config.toml
arch = "poolformer"
model = "image classifier"
dataset = "photos of arthropod specimens (BIOSCAN-5M)"
train_examples = 195000
image_size = 32
crop_scale_min = 1
horizontal_flip = true
translate = 0.12
color_jitter = 0.1
cutout = 0.25
targets = ["order"]
num_classes = 18
norm = "layernorm"
norm_position = "pre"
hidden_act = "swiglu"
mlp_ratio = 4
parallel_block = false
inner_norm = false
moe = "top_k"
num_experts = 32
moe_every = 2
expert_mlp_ratio = 0.25
experts_per_token = 2
shared_expert = false
patch_size = [2, 2]
depths = [2, 3, 3]
widths = [64, 128, 256]
loss = "cross_entropy"
residual_init = "none"
optimizer = "soap"
beta2 = 0.95
learning_rate = 0.0013
beta1 = 0.95
shampoo_beta = 0.95
eps = 1e-08
precondition_frequency = 50
max_precond_dim = 512
one_sided = false
adamw_lr_other_params = 0.0019
max_steps = 9700
batch_size = 384
epochs = 19.1
lr_schedule = "cosine"
final_lr_fraction = 0
warmup_steps = 190
weight_decay = 0.5
adamw_weight_decay_other_params = 0.01
Rows from block 3 of a small image classifier, named by matrix and row number. Rows with one number within an expert belong to one neuron, the router's apart. Each number is 128 + 32 x the weight over its row's rms, rounded and kept within 0 to 255. All counts start at 0. Numbers have three digits each.
Before each expert's rows are labels from the 100 images, of 14848, where the router gives the expert most weight on average: "top examples" is what is common among them; "patch colour" is the nearest of a few named colours to the mean colour under the peak. Only what is clearly more common there than usual is listed. The data: photos of arthropod specimens (BIOSCAN-5M). In brackets: how many of the 100.
# router: router (model.blocks.3.mlp.router.weight, 32x128, trained with AdamW), inputs 0-127
# gate: expert gate (model.blocks.3.mlp.gate, 32x32x128), inputs 0-127
# up: expert up (model.blocks.3.mlp.up, 32x32x128), inputs 0-127
# down: expert down (model.blocks.3.mlp.down, 32x128x32, transposed), outputs 0-127

# expert 17
top examples: order Hymenoptera (48)
patch colour: pink (90)
router.17:140110120155106156133092162097136165157103154146105094118120129091144127136125108095107089100143134125120113108143093076115081205125141162121056128136135128118040127133120086181154135072070103138116144170117147147136167112093093092100106155150099160126071101114154106182120150193141159114072109173115119206135102166131174125167154133113149078114132110124129169134128170017086106156197
gate.0:122131135171157206123076180112091160100089145114118109135126106113196148132142123028145166106120152139179178111132097152128135091142087099136130106084127123089119130157202165179158084169130107125118140161149106145114140139133087103099170108128133160084181145143099184145136080141132116143121066104079161174123114082156160153155083103133083154127090088091106142201097096129086078161157
up.0:135127124119065095140181140154129099123157126134124176131155157097078139107109074195102099124117099186018078143148169108127145151084106141087136132140117075126125132136128100138116186152179136147131093094123137152109128116153141152135137133172149124185109060052154091135165154125135150110168188123169082078181127092138107152136166178146105105132179146165119077134169127137180162073161
down.0:085124117101159079135126114175156123115149061165134177141087110150103066165179110093098102144077112098123207090093139147174083111074159149187156136149079134156135091135127198113101143174119132105141133120117099118101122112129157161113193107122116125114166165098155113137169079119142129143103162084138135126153112103129207093104065166137127064111117143136180127183164157097102152200143
gate.1:050091132106166137159146096119069148100145124147161086167165137155126096105118122150106111136134108128227058142205145101138145172117064180144139125131117113140083066113107081140120171127092121123157110118079134065155135132108154087143129055171111082130120109110125127134128121109190096128164113110185122121149103112102077084178128169131149173130127126172153122108186189143173114107092
up.1:168155127158143099102142117147199128162105163096082148106100095166135177104122092108156116123144085179000151112110139137099103121073137157125126171118104129135151174143161161135171072192151117129140119150131105179161129137088097178075131159098127178114096185141168106087122106158128154110136125114139130125121161143105153148103153051126104058129134137126085128085091052132099123131179
down.1:106091157105099137114129111114135193092105153129146129140109133116100092109113150124099138132133144134128133155126025150167152069126171088076128070154174190127079109149190160115143125160076109136123135131191117084031103163159156139093105200120108133205107136180132122157097082137110143168124132086116121140087124116121166160107140176099116050154157164101180103138141125150102141162126
gate.2:194116143062116135117125118131071082108093143041109070112107151051136062099112163186134100155135125104193175117158142130099134104110037109105146148144118164152151138101124094169118128127163094148103133148141079122157116088101123092129115152130111071188091107166060153152132098129033141134142125135134133107092102060104160108135108161129098144173104126128121103147147120131168084114113
up.2:198149172109121150136138091112087098117100159065107077119141149070121070093155171188142102152147142065221159097126153114111146081116035103107169147152117156152162140083115100173138084117182117128097136172104086139168130114126119126145113153131124090133115105160056116132134124147027147139146084153143150103102128070146163118168117122134102112173099136118101122124136115102163083110106
down.2:127151129122140134109091163200129154113127062173115130128149175114191144150141163166153119081158148108167134120123077136108101118133124168119144136126121151110124077102094123131124159118093176181121205125137062108123124138097119131092121179132094106122079089096143086184146161156138170152148141233137178097154093164071212108084153170101113133154084156116163164126163109137102132116190
gate.3:093096143139145121127147164121131136086105118164114103168115118143151111152095184154130145115059129105194144119107151091123119210101091189089149131152156166188119061064092145133107169128182172082143123108076205120143125108182151102176137131120103158163145093100172150156097104116145140153123155191142112146134142078110131121074115147186103152142106126148158124177138157196118081107070
up.3:146162115142145160111079132157179126161135129131156197097209171129087122088163124118119173110161133186101079147151071154118176068131171064171113112159102144108128176157152149095137127148080087155112098168202089159124123130162109221115084161120177160128123126158121076108139152139103119108112104092176131114108146183159133134107136119103166145137119143147120081070107109098147194137116
down.3:087083074169132145189156155072117115135129118113193084168169124124071092130143093122135136103089115110169114128200119171150139102189102096155178123109108114076062179105173109078088140119072148152131132140161137095152110128132120197209110134147171129138105154136117150138176146130089125093121185144145119083082091120149122110139166127156092118083111104135125093102086090117151206099133
gate.4:153163150139115006150119124105100106092122135141135122102163184215090123116102156164193117133167133096216156123162128125096123063118096114135101119123114126136156095098144136149101095160141136122142134135105123124148089136055174151195121167177143091064141137118123062176121136110121149146148096098133128120139160140198115121148117136130198111165078159149070102122145112131139132143067
up.4:117152115165152242136090116161171148138148188146127113139115088128094139144144089105120164149139095161019118114067125111149119073140209186083106167111114160136135179122171072165149093090128178132099133184121101183144129133158111128133106168139144133122091165147153126190111136165085141108102161162158139139128115137128158169144167092131119064148181117116153155138108105149092143108134
down.4:149084090133110160157129082163095142110147187120113079113139107077111145091097200096131123195117103133066176116137137107084118123149170126095157097079226108172095089118098121145164158176132098130128122129097130143093096158131095168143156160123131168118132127142148134161183131137077107098122146069130068155122121133175080136090119146200162133115160076088193096128123104077175144152117
gate.5:135170121160107111128159145124130157088166140084095111081114190062169146106097116119098103163160143106191153119160139134083112117160120088073170180117098188141111125126079088171130156094152122136153124176119087109142080175146122117131110115102120144161138137235156134154158122134064107090128136163111139130106128099095155136106235142126113182172137169095116095058161133134144162158153
up.5:107082149094129141105092132151129091182119116175151145137161066220086138134166132135156178093105105107099109134098118118183126137117124178180093081149137074129168135130188165086150073181095113131132128066147157165133187096107124142141132148164143130077115093047132127126120153118192135145110148088156116085156157154170104106122040127117171087087109101168131152171096152128122117123114
down.5:069111166150168100151155114183057156113087095123140143151132185057197119084028182147117133145097100128216103122117113140099152091112116149105148128086098138165075137151113109160143170099141166146138125151082134170113169157090113130157107161100193089161147121152157110122147089163103162091139134175089105147106120135113113118095085089130101183150098096089161135121150153127154125136179
gate.6:169126182106144071117180076163078119099123122110109131088168147130148168153091102143095135177124130127201177115150120142088177159098082213134169126106080100106126129124123113078188093122212093082161128121139147110119134184134116109160163149131112103098122128126131197125147143103110119102092196112173086085101131117156122123117110146157144128090112182095123149100168169149217130131104
up.6:106137056098131191112096134112173155147144173180134125141072109113121068128153159131157097101162127125033101141129149133173100086192176060136091174144194157121131129140160139160077163142052144177107128126096168164138144099139122127104087108116125130174157152124121112111088126126151159113191109128074172164154094152129120136111141118114107136171133081192143103110092088119059133104130
down.6:095143108157075132154126114125099125082132138077158101107137119097113083082103133156224175117091186152122167113160143140115125085176141150129110103160177103180109142086157120128058118104115108143114103131120190094100135116133104168170065141090175101168158089092095095153164091112105087150157124095136080101144162129139074087120081063165112143115164085149174112151117167147164100191139
gate.7:131095157136110063100096152144149149116154151131140091127114137139173177141132095151149096098102167214104113121093136102116088172105094093068161037190163180107102124110087147124116114141136127187189198124143112060126106105107122132142123136121133162184090129125133108110131107173151132140134124143091108154106128158125117130144132209137130107165145094066184203066193138161129131114147
up.7:101081151160130128123070178127130177131141165157142080122142106133160153149114122151117112116107175187119127144073151108155032159109135105082161056178154181116065148092102148108111112138107156148154206134142121045125136134123116105102147138109121153175077096149108129146140110158155130135124121174110121186096120164108120110182122174083109162159145092087196191089149143145081140105159
down.7:154122111151124070133087157124143155144133190137125115116127099217097132152091160129107111170100097132138160096129167090176153098142103144129081194148186151121116126108117125150142101151147131126093149099110138133066127161058051154189148134121098115183123138155175183212098122145081100091107132166135143140134112149131075176127094097086153159144106116131161194068169139138079082138156

# expert 1
top examples: order Hymenoptera (42)
patch colour: white (85)
router.1:128107124147134190147146143109167141097147108148123155113074108046149138138137138119115087076131122114136089106129165098109088255153117161071111140179111142160130115152065085119221118095174131118174127102112090142108109146140097120131209102136134120153168135118179095122137140105136129106140055175104087110145128116072147148147135168117123136099124164062145152083157161133126120159160
gate.1:163070128101136147097131093060108121152123095169138099096146129103073099126168132172183087168094128119049148177139136161063093171098126110139156085097145150126047122114129128192135097142133119111122139114182141083154091096167183100174185070170151132094097137119093118134096103198090127127072115168067097116094107133107126116102162117134109111144123110116155138179112088159122102147091
up.1:099205111163135124181117166186107145090127142079116111137092168187174163142118136070070178102173158118179080095121113097173162078150160128102075142135144116139206151146138099075139141122073133138101099173112117160102153162107096149092121121085080149153162084132139118121122145056107149126169126137203164137141157111166137146161099098130135152122100128130126122085136198069144136143156
down.1:118111144163111106146179165132103148087115171170068148135119140178131135128056091148149128145155168103146103147098131142136074052165128110088168127138098086158120119118118130125127143135090129146061158175052107134137142156111108135143164061125113134135138085171084106168052116094170141140106156130159107117100146134136108120139130190206129084121178053124123127074150190051114117161129
gate.2:121105165181075172123070147113154157091197105084112088150183123126185199137165173106130083134138169114084132169117113149135137139138157155061127146120136122137163116130117164113122100123112124100117146182102135154135163127064126135196186088142156164117156065094150126124160101162168162093086152097145140105067111124104165106091169077122125142116113082119133150050151079087076139137101
up.2:157124127104180111163178115150144113094164064122147078139073164101110192167140094110135113168109168114186168116095099109139107135117190160124108083183120140091120112090064109117215098173190140113140102133146147130122084151141121145175145128126119113106152103085085123132136147111174173113106155141218090104135109116107124086150141104138134112199105126175150122113153187147155121130046
down.2:067179135160096114153115143132134104165135110116117151123212135145184107146134060107096139197087154125136125181143146157087179144133065123137140143148115199178101157109162073107170116150152101102138128133096159130190134089166166121128089168140114143172090108124094117161106090125109131141170109048086110102118143089139116114145124151101158174120107116157175130143096161077223093126088
gate.3:107150101108078046121126191153100123122147151062110098139138058166138124109172099184158167119129111182085154167159133104119143195163140149077161109105139091120069139143175145145109111111143088143158154110073124151169130105159145120113147148078194116113099250117135159132138115151145167089092144134169103137139110138134128137176108145104205091086167136134109110126107148155154135119095
up.3:075173113095087099078143090123138096135137134097099099150119093150135132105160108160135170119126065210079138143172107112110140175126114142060146129082128126163088113187132126079113195071121075171133098115114118129170161107120129146124140169097153125071119183156129168107104160175155112118114138141215131093151135124136107089161089159087180120058181133115119130107054115143166117104140
down.3:136150102091147158104152156081118120156086119116138181087153121057130134173134125141100159066140091132145130109127154102082141151105124163104192128083100189119132069096146100128101095115107188152086162112103129166172178098157088139085113154104160151119133176081071119111125160106120161067083080189123130145144099179234167073139132158157152118082114104104129089145102144126107122116150
gate.4:180133075114118131137148146139155112128157170097120085136108097062163136156170070096171108129085081142105175148136111072164155157165144145097173146044124137145141117091090132136132083134112117149080087118100150128174140168138095140111177097094088128133123093156110100169118103087051112139078146162072097135129139121135132154132147056125110148154162093079158105155112101066084220139114
up.4:138136078110147098152146111146158071167138183128120099141108113053139131160177082131142134136113111102146154175119088069139125135123139159080153164085125159156168155102076154173138104139104126187097104154105103131165166178118104126133211091115108118172152093192119116105115116098097119176089145147074128167146171107141148160121166056083096139121165110069150183113163086079109188126154
down.4:161121081083143095190104093179138129171085138126161124070110111119113116127090118170096106111128129116118168152130148139055123177111137093111109172071114142135070143116158176146138113135169143104124134126062106174089115124179099172136109149119161140161127121196115100130161174139130069108196117141070143103166094179077195118126086160097130097143127120154114197088127114078130075182151
gate.5:140202140116066121152119085103119112134131084095062196155185145141172127102130112109131145088118104190155048135106178149156123155098152139141090157156145133141111114198119125130186095092094141133090101139110074137152163109178134133090131127097109131154149158037153098127133082089113159147104090171146169117124168103147149143117111166162150100145152068090158124188163183108129126161172
up.5:192106094141103121100120131101158157116130089122162097088082129092112133157147094128120101125121165110090145162117099121073123116145116122176185097083098115081131151119140151162112114188154054141097116145178192118094124147106178085188116179140113111096127057192167133114125123113090106167136127048110169115137073128075074106138156068150105183094119173170075130142128142162163124155132
down.5:154122140083075089138142122124132100116108129094118060086139145150087148114186143133119170171174158167111152163117103131187144114097053189193196116086207157092164146143158145166143135108175179112091107115134184107122107131135172087166182151125161190100089074154150139097153090185097169106126140146089148169103128128112125166124122142137070159125124158120151099154124129138124173148093
gate.6:056086152089161153134129082128098191101144194160148147075177150095167173077123151165155094164150099089168143081166105186166165166079115095122055144154127057172139137127121124158106150101182139080161123072135180129141151114141101108168124109094133116155156087083106128090126133077137116116129125136075138136174186118142148143169135138148116147191139128109169121104127176123158104096123
up.6:145169114171125099108110157099160077122152064124097118152127102139126101173158115119124134105104194114056126166100151091108117158168114166080207085107182174079143126129114131095164080162097151176063143188089114097110082154148175129119147147142128157129135177146116140177076112169194128150140148151182147105068105133111115084040136146102133097106137111143130148151160106127095157158119
down.6:183105147130120146175208150116118076080135176094100089192106132122138119120121120119119129125162170070098099104142098084119108116093061156137195126126114159141116125129177086157179088164170141132127151118115121181121103130132166138101040132141114129098138105173117128141062180091086164166132116186108092166148093135117091091125149145107095130149120132100187191084087133082180118100094
gate.7:078151181126211041146178113156157106122112171167128136056077088134089122161173125150151060134194133157202166112131112086151117109117081110132148132109074159149135115127132086125133103152157115120127169084087178122107120126131123159114105107151151104182113123152098100143111157066114118160116130158096145183090175107112133137118111126124104165127129146123212118081120152158114109081061
up.7:081144194138207021146165129166140117125122173167119117061090097130091116152177151151152073135174143162217174120111124089139116114129091107145160129117081145123132131124135082113120113156170106104115164095105151113114124127128122156097089084161166117176107113128084096170101169074094111159107125145116136162074182104094128142112116134127107147129115141116219127091118156167119111090077
down.7:097061161153117210135109177140142138084099138111147150111180136135195193122132099066089155148158151152097151149081123150197110122085126168087132124136179179136104092093139157103178135119124121138146087131115096118127143106157126135155166183052074152106145143103112089156086095172161141147073164129114106111159099083177117117152145200070131153138161079070149114114144116150125129115152
gate.8:164108077109066115155104098117115147104108122139063093154124132192143137135129124051103134131073126160078139116170091112135125134190094110122139147092167146113164127146157135140157160122143070083090110104086124137117130104193172099169068154200125162118219116177155116130137140135182106150138112123101142123085126176132138179097106201182127122179103107109156095149109175192128113140130
up.8:183143131107123105166161102150117135091065153115099063141120149164114126118057133055089153120090148151063122144145118135063137123181131144151125150101153106112192112185150122181136132139144100086073129095146140087166111150165188117136060116145146147154194130177138153166141162171189051116117093100133122156078122144126118130090136147160130177177104141106077095135116139173123111129175
down.8:133108134096148144127119188186152113124142159114150214111136128091163134125169081147182088122124213132166113096100135078142144144109119139123081112098144144083106143098134154130055161165091142132159147128073135112127087167127075114134147068134100104172049087071142148145066106162080121162114133109103166181161085145143183114093130123080125181113104143170125150136181145089110126087138

# expert 24
top examples: order Hymenoptera (45)
patch colour: grey (50); brown (47)
router.24:083130196120150126156132132130120092139133138056133143109173161131101226126104160129126164149172139148129161094088119143089157154104133114163162154103141114129115077114136201110125075186070160126110080125121111093156099167135171084162157196141122110146116156076109144120182098108156195124105158106189143157152152126121100095131118115144142178128180205107090110171089105090139112080103
gate.0:119165138119112141134125136148101130169181142129126132176138104160161094123104117092098089147122114181073177109094124103136128153110045175023143137089184107157157210088138124146163149108128188179125114153189127150143111130131066058105122165133110150138129185115114140121182118134147143082120140154159113119095117123164104114065118049097126150172137100100117131180129104195145151138130
up.0:150095118111144104124115113105166139090103107137110109066124148094110138156150160146152173118122136058175085153159151157103113107159220069230130124156075134102134056171133134106086128159115066091156152119086133098098139121131181204148128087128143119128114098150116119135080151116123102157135115095123182132176152117075169146164143213152119102086109134163137154110116178079135112122138
down.0:075047091161140137141141126052115145144092122115177080136137102154118059121073162153115125138155126091178145091125138145095138154160141152126118111151169127072088108126124141133196111168175109143035110134148164122124123140123089115141197138109124128125130124124112082131139189146121092107122095133083144123108199081106148191109115115144165093081101183164088147063110132178112172126081
gate.1:178167132139206103128124092063046157098141100129116099153124105108132066088142175127141159152112144150106090167173082192091133133157095136126126143100196060073137111185138096175192189131118149120095096126123133120145151118084077173122137110133163109100155082130120125045158099128117112124105165148114122066121165145141130164112124116123128123129116102112077161179084073138147145156114
up.1:151151118157157106148170103109024156116181127124131093142110093157141100097138158163150149120102164130062139152214103183108126140147138125138093155073187065066128114157150070155159155123090123143115095106134164099174137125091069197170143130145191126105163087121125146051146096132160124094070160143122117101168158117122114138134130077123126119149112097122089139174098087137168134145115
down.1:155163173154135094138096166113133130144114130122108093176111147155129107077139143060117104146114136128152101168120092105215178164193048175086107083138139114152154124130122058126127166043127187132146165124188195140177136121114132075077135121109086145085132128118114094102110167121127127141156170113106127106120079115168116103150158148084109133180131109047121102117170148161109123133170
gate.2:119136115156148123114109105110140127127106070093091109110154124142157062087096086112161086131155153185189176143105088150116144166131172098137141110144126204164135156100127124123129130136106093099131167116028134166056108166126139089173103185144071137134106138133095090104092100087099141125119123136120127086156148133154130143140144170095189138061168175129150202118107139129200158162188
up.2:115111134111116176114116162149072118146142155151163133166107155123105154161144172129106174138111068057097099114109153117164044083133076136141127167119153057123136114150121097150158112133157122140127095113199133103195145093138155161070123081110174148161131124136147185128174132187160118121119130151111122179107093101074131117083121091153031121171073069116124090128152132126091113105079
down.2:138137150075088095130097152137157108133152117163095161090164088094116164116198102146121134176145125166145148136150159126134133147070078081167144129127112131058105111155106148110139081124079097135124130130115117142166121097144136166137176163113121154096128103202101157080178143132064158150151147112184110178102126145115112090116139159175100128100194177065091037097149164113128063082091
gate.3:093159147179175088088135114169125104088148124086094165119123154144137145077131079196148151127126081046183185091105117072103104176104111124185129202131098102104106139092128151093133171157092148125096111130116137141110119119181107119055126149098089095174117148140170120093100145114065157118166104096099134160147136174123109164102101136162119104050131172128142108135124096181138153161177
up.3:155114095076091137142154137068103121130102154172154080139144116165114129157120169076111125132109159246120035177139143186149145095137126144085105060161197168145146121143134092169103105102158060116166138109160130111132148153086162130179175136175151154125143125102078132168139096124162092160100138143117121094118094080144126113162140111122138149198154099149142166122128172117115096087115
down.3:145108124180112135130109067117154071031181075136216138081148109168123173116105109061198111103101126185147132190151090162170134126110148084138081137174107119116076132132118185157175167166135128113157137143134126137121173156130123154115136125152108185134133169125091095123133089109152150175157099108072068094101134108147127097078094132137113081104127107096138119120080095088113137127132
gate.4:158041132103093146140138112104106103109158172123142126067190132065168121113113174122150137189116128168098140142084105121106157135121137179150150132196160155097113086151163077056099158122087092143154086119171120089198147128131157163178170103086097169131128126110060117161174172134144129128163090087118139102144150089101104139180120133157201135113120094086122137107095097127141148119077
up.4:087106120142217110133173173160140094108129103145114151105164079131139086111106150115153141115130149211105102105124112125105152185118117133223098145128148092099147108121124084139098149148066080150176131111042134183155174101133141151106077120140069116094139202087136109098086130096148152097194123124108107149111108102096140166082129146126160124143127146164168094171171111125153106105070
down.4:191076188134132150131097108135207159189128130121183128129151109098109101115111140057169113166143072090131115137133119129113076092145148106116058162189103118098158107130181137149159181176143130092126141111146116147155120097137159153103131082093128139119153107152141075140141144162075125199122111120192112078078157088100107112154154147141146069089132179150093188062116131123160152151140
gate.5:150165101107121127121152109159094166119180146051114172143116179180116147172134119198049121111121090087148121137174116153190127107105130150158076191092123066145146132130085143163085131136127169162053170109108071120106085119107123110119112195102161120108106070183133139171152192124131114110135131154133156149096131111093162095101139115134141145174159128154124093129172124049103127090120
up.5:117136103126105144119147102140080139134178155043129146125145163154107178186141113165091159116114092167149119101157125132181127118066127140145113221073122114135153136135097157149079145123137166182064158111085067124126117099058143152125110182122187123101117104189138160147148212106144111112147153177146160175119113122095126081117117095147136153190156125164124084135159091085099119087128
down.5:188093094077139153101154164082157163121118169107122124148117104113078078154141122086131131112115087207121118089113111100109127081065178157116107176103121157117081104110086158132106182141097140138074164144072112115102128150121164187177151115176177092139105110103155170143096105103157101124116144072206163086100156139123153083158139180147114094105195114135125183149131152097109111078110
gate.6:144163105182183156177107168095137102110165133134094142102142164146121121095141090067154088145131099087200162144163167150150132127108161074135119083089117113104125133146073159126165159156107149094119065149196123137098133125167087115100106149196058177138080229105144155063104073096127181203131080145135079126128128130128118151122131150113140097138106146118105144137138140126095149127144
up.6:156156116155172123178143176103157086122163128146128127093131160148116106099149115086170082136136103119197187141178192128163115133116158074147164062101125134086103107125078151138170142136111144079107067130182120130101137132179086108118141139225083171122092214086144145073104091110137166209111090160118094115120134107121109174145113153137150105145114145123069137102149133143097139113112
down.6:121151144155107155131118181129149099123157098086118152175201097054123171116117086156088156163155096089187124102122128168173132170143112183090153124107152113143190105113114170083113119148103163102151091161193094134069123086114186094134119112177064150127155133101125077113147148131191168179096116165171173094099140167119153123111116106131122137070099088102056134117102133109099159138145
gate.7:131176108123074134131110078171121115117121114134060124139135136092150151155109088150109122100120132064138255162100132158102100148143143194120151124109137159156143139165108121142146083131148132150058075144172125109126093123112091087122122153154090170136116147151148127093160081147199167112181152179171143138075127157139132097097133111098093112085115135071154133205121160101161164125131
up.7:122163101155147136161157119165087060119113169152083083123109205142176137136093084182113155103114172085177173128126150125096085166155099203149160109103079152129117159138111154181150119141164097128124100141112095123071133140091100103113134187161119079134108142122115173080100075147167169141151116200180164113118110124154123111138088079134072127158130135106075141137158210117129130112170
down.7:146146119146089164126145141132148115163138102088167174103103130162133152115114126176058136113102137053098118101128137113065149126063098161138145134203075127169084119185183188116090128153161183102136198119164096116118123139111137162122179111146129137101146102172174170146167131143094070163126114203193081157154177110150100113099118152161120145103158175180135122151100114085129134140104

# expert 29
top examples: order Coleoptera (88)
patch colour: brown (53); grey (33)
router.29:077066162121129064171149168103057088132175170108110109136157088165092094160137145127176167181142087152055178126137085127098070154104110127159144130104139102126145136125210141087107135164141156178121046152123128139172150053127187115124063169106129175140128165149129128143147109103110165086128092121112148151160123109123131126124120152151068120140099112104133184153113087120177139133139
gate.0:143153161141168087169069125131171110091136100123111115114146085107105120143166192100138086112130174130104129115150130124132081186123149055170125092160098169105101144139142135110075182160113104131131200060091125137071115116136176150182127047146120148113110157159142066168113131139124158131146078136124117122065134138113109155117087130106138159118087116134202145117166040096143196143123
up.0:121131088106115170086174142102080154189127157122153126132126176157161126110092069170126142124128106122167124131115113129121166088127121199095112168104170095155140126124115118168170079095137152111130066212173125120181133136102081103064114197117121101158140086104117196100137125128137109121108192132149154120192134124131148108141166102152097086139168138117068105147083197160102049112146
down.0:144161131109115079156094120103152093142108133173154175125127144124116133142192187114127149163141139144103173140169109102121168154145127212162163135127121162093080187100088123112142116085106173145113174185105091096136102108103136134167137119125118119107142156156091164199120072169094175040129177189151108138116145154094158122122150119136198161115063074111166075094074117129106112132150
gate.1:100155065124124105093168121079110133118113156118180127142141110094087192148106171152133130098164136149110089148136083139130112166123138137157124166136157090088030116172153165152128129163118186113142115130206150139150097072062150154160142113156108096095154134142124114084137116149072108103118081105127144120138116129120092107141130107168093143196150106236091129165097150097150203072123
up.1:172111154079116129146094129163162134122108104123101118133134136137151054130159080104171168137043126141171114116139164122109163106151136082123146107129084160168170146121092068125137099098131070146143130088025110104129177190190110130082127138089147147169113096123137142148138149140164142131123180145110107120112123154131162145152125121112129150049109145012157082119161082139121075163146
down.1:107136065184129181140152146109127171139158147106137128152171151108140120168101136123127145182128131118052154127111074134099108175130137133141125159186148099154056102144176191139164145117079121133152124074129109128133123117121150144202162135149166134142130113157125174115147130147070113080156073159116136089151113160139136093143112179172168120134120084139252162095119077072072109112146
gate.2:117038122090128151145087113053144154169205120110167115133143115136126159165116092144131116088123111191121093134113108159151156146033137201130173146111153155121153115110097123099116126089134095169101084187149118129096135081134163121093096071093118119072145132095134127131147137134160135079177145190194150178170110131085159125114124091142127162150131119135126172176056092143095108116134
up.2:111042119076131172134096111053122147161190114115163122117166113154129152155133100166133115090120120184117081166104108156153177131038137179163190123126145159136152117108078124084116125069123091155117090196141126118081150098142159131078134084092131115080131151100136145108156163130162136086163165173196153172156100151084168138111112093124123180143134124132127163167080103160096128114125
down.2:070093150133102140173083156137150158167132084110150140150164125104091147136157118111090125127165124145158128169137152097099128156145061119169142124074130121194139146125109147057146103113140145137140185124180150128205157129148137095104125136137102135194164113121161094112113190126061180147072113082171040163178178110095151128077142111111157163099157085131143135108129146083135055120159
gate.3:077152156158145074119103111138135132111144098156156106135138151198151167105154110103148113120101124084045104207167115140169100121162108104093131175167154148154169115092125120145132170103057189104123100111132128067103138110099124119147203158130159121133120171063145226122153126149212163145104189137159182071120129133126091165141129140110123160172126150124139113149148113102130115154093
up.3:170103108143132217110087096126108131134146175139112174125135199098098129124106160140105166101136118131138131125093168143119185075087147093172058083113142124141092192140144117089143098076179129081122097123194154102118108122173132085107107155171170136159102111183102056143131165099090114109099127098127099187169163127159150076159103085111137084128150148158068128137098093130145141091175
down.3:081116133083112178124097117086152114163161176157160179137117152122111115103069146130107122142090089132157062157130136072134103063109128078107129157204081140100130140127066112153175171086141134101112098130201167119158110159124164158160121083162181103159159064099105149141156114126115103078087147179103123167141159185092145104191160099174096124123106089112081133140090098146118145137152
gate.4:130164162119121048129107157165100107097113073178130095187103162108105173088133086140109133162093159129071126120171158104162133169165065018118155089092136152154155182122140083144142094152108172163127113168131138117129096104074110107136148121148073170150127128164105146126110095109132125132092136209076119095107125127196096140110165123136139136171079118071182096127153146110117152151118
up.4:132123181146129068121128117201090129059126096185109105202118165142111140108154131133121127164097135094070141130175154129152138133138104001103108080123149185165169176112132055135148115145096155144128128142153138086104127067130135101118157109122119169171095125152146149167126100125135122128124174196077111120134146105171102150135143120151150132173096124066174102111211116128145127138112
down.4:169200091112101099101131113140145125121075119146132115104113084129113136158142186073100173104134174110139116158096112194157142097104157210137148109160107127094095119167164141118078063182171131108118164081066085131149139125116116146135137195078173154114149107213154171130109126130083086171149152098111126157128102138129140154092075136120086088086102156101197147105182159143126126137123
gate.5:089150142115102175121130115131182119123132096105104107092091121052123128189175074135123172170101084158000149141110133112082086139148168120107183119135083150121123115142164126074149154150143117178137163130093118143176195137133131194140097117103103065140136146192088133103140104126167154095124123177135134176186105147142189111132110102186128130143128110136107087148142153120121163124146
up.5:157109138146175082134126151135082145125109142127146142170214129214109152087119187125158096081163202098202138142127142148141178129109112112193128158128178111131088114118104115129089119122121119095119148108121164123070087113149180089131138121159194196135125127106179122134117152162078110152115146084112100129062120138092100130125130136108137160081136163090165158103096041105146140126074
down.5:120138192134123135127101069148161152126131093169110196145091120165158084115085142107147098142116169204089108137122156137068098101135118061109103112160114127182094143191084194144130126180130103060215130127072141111173112123116091091132121069185154144115125179088148125184130106122100088153129150138123117129084133121126177140142115135156124103120115144171142196132114120180110163174150
gate.6:076130153140127088184096171140127126092144081147155139139144085127140136158123145133141128110159151127078216171154153137092128201167092097122160112148121180102117113119129091103113096148098080163108152100063153099153174099161121138246129137070112140111160152107146133134152092071106116075143127111143124137142118129118104148117133183189179169111190153124078156109137165086186123085126
up.6:098099149133109090170093146163143137090119110144131114113142112085153129149107179115130135107162148138075183133136130141082145206164109139127153124135118152109150143128137085119091106147122072157132168085030163090156178117143132152208111149044124133123151137114143086185154102070128111046204116095114149127118117109123126157116151204183165160117166150135107137086129149135198145099140
down.6:118121101118119195197119145134174140140086070155206087157125147088189126147176111127174123119117130116174118127129083140122082089191116081072154099167139138118133167157113155089121143171138171151125164118166196111103121101100117134173125095111125131147140160137105046195158119124104110085122120080127188042122122107115170077166135194122104110092146130114133149125098125158142112123087
gate.7:088086076144165126163113188133131135170165106116136147190093082076131116138170175123144090112097109119162157178141126120148087192106168143064116183127199129156099155113154128123156135160132144153152136120157086114174152057100121093099120124124075167122098160106135141151134051135219142179121162136144147078146147153094133152104153153228112117129105125149092136097124103092137148129103
up.7:114099078141143063150104182130126102184149111120168129173124091070110143122137188124147085119128090100150162191130153120137092175167150114094137184092191149173083152110175136112128148154137160141126124105177114148174143053088130087085125139095089134141088188114132110147096048140150138135108177126135150059134122153099134147132122159192096074138090119173076154102111094133120172116100
down.7:123143154125163095161173132180125123106130088155110115113095147085186050175121173139150150105114186151101121157155135099178150131159078181128066165089114066102124165103146136154129161131123080162184129134095167110109131134084076124136111107130124111140150084150146155164125151131200097143185138127071128117108090137141123122140171136091094143095088051151211149128192126076089151138107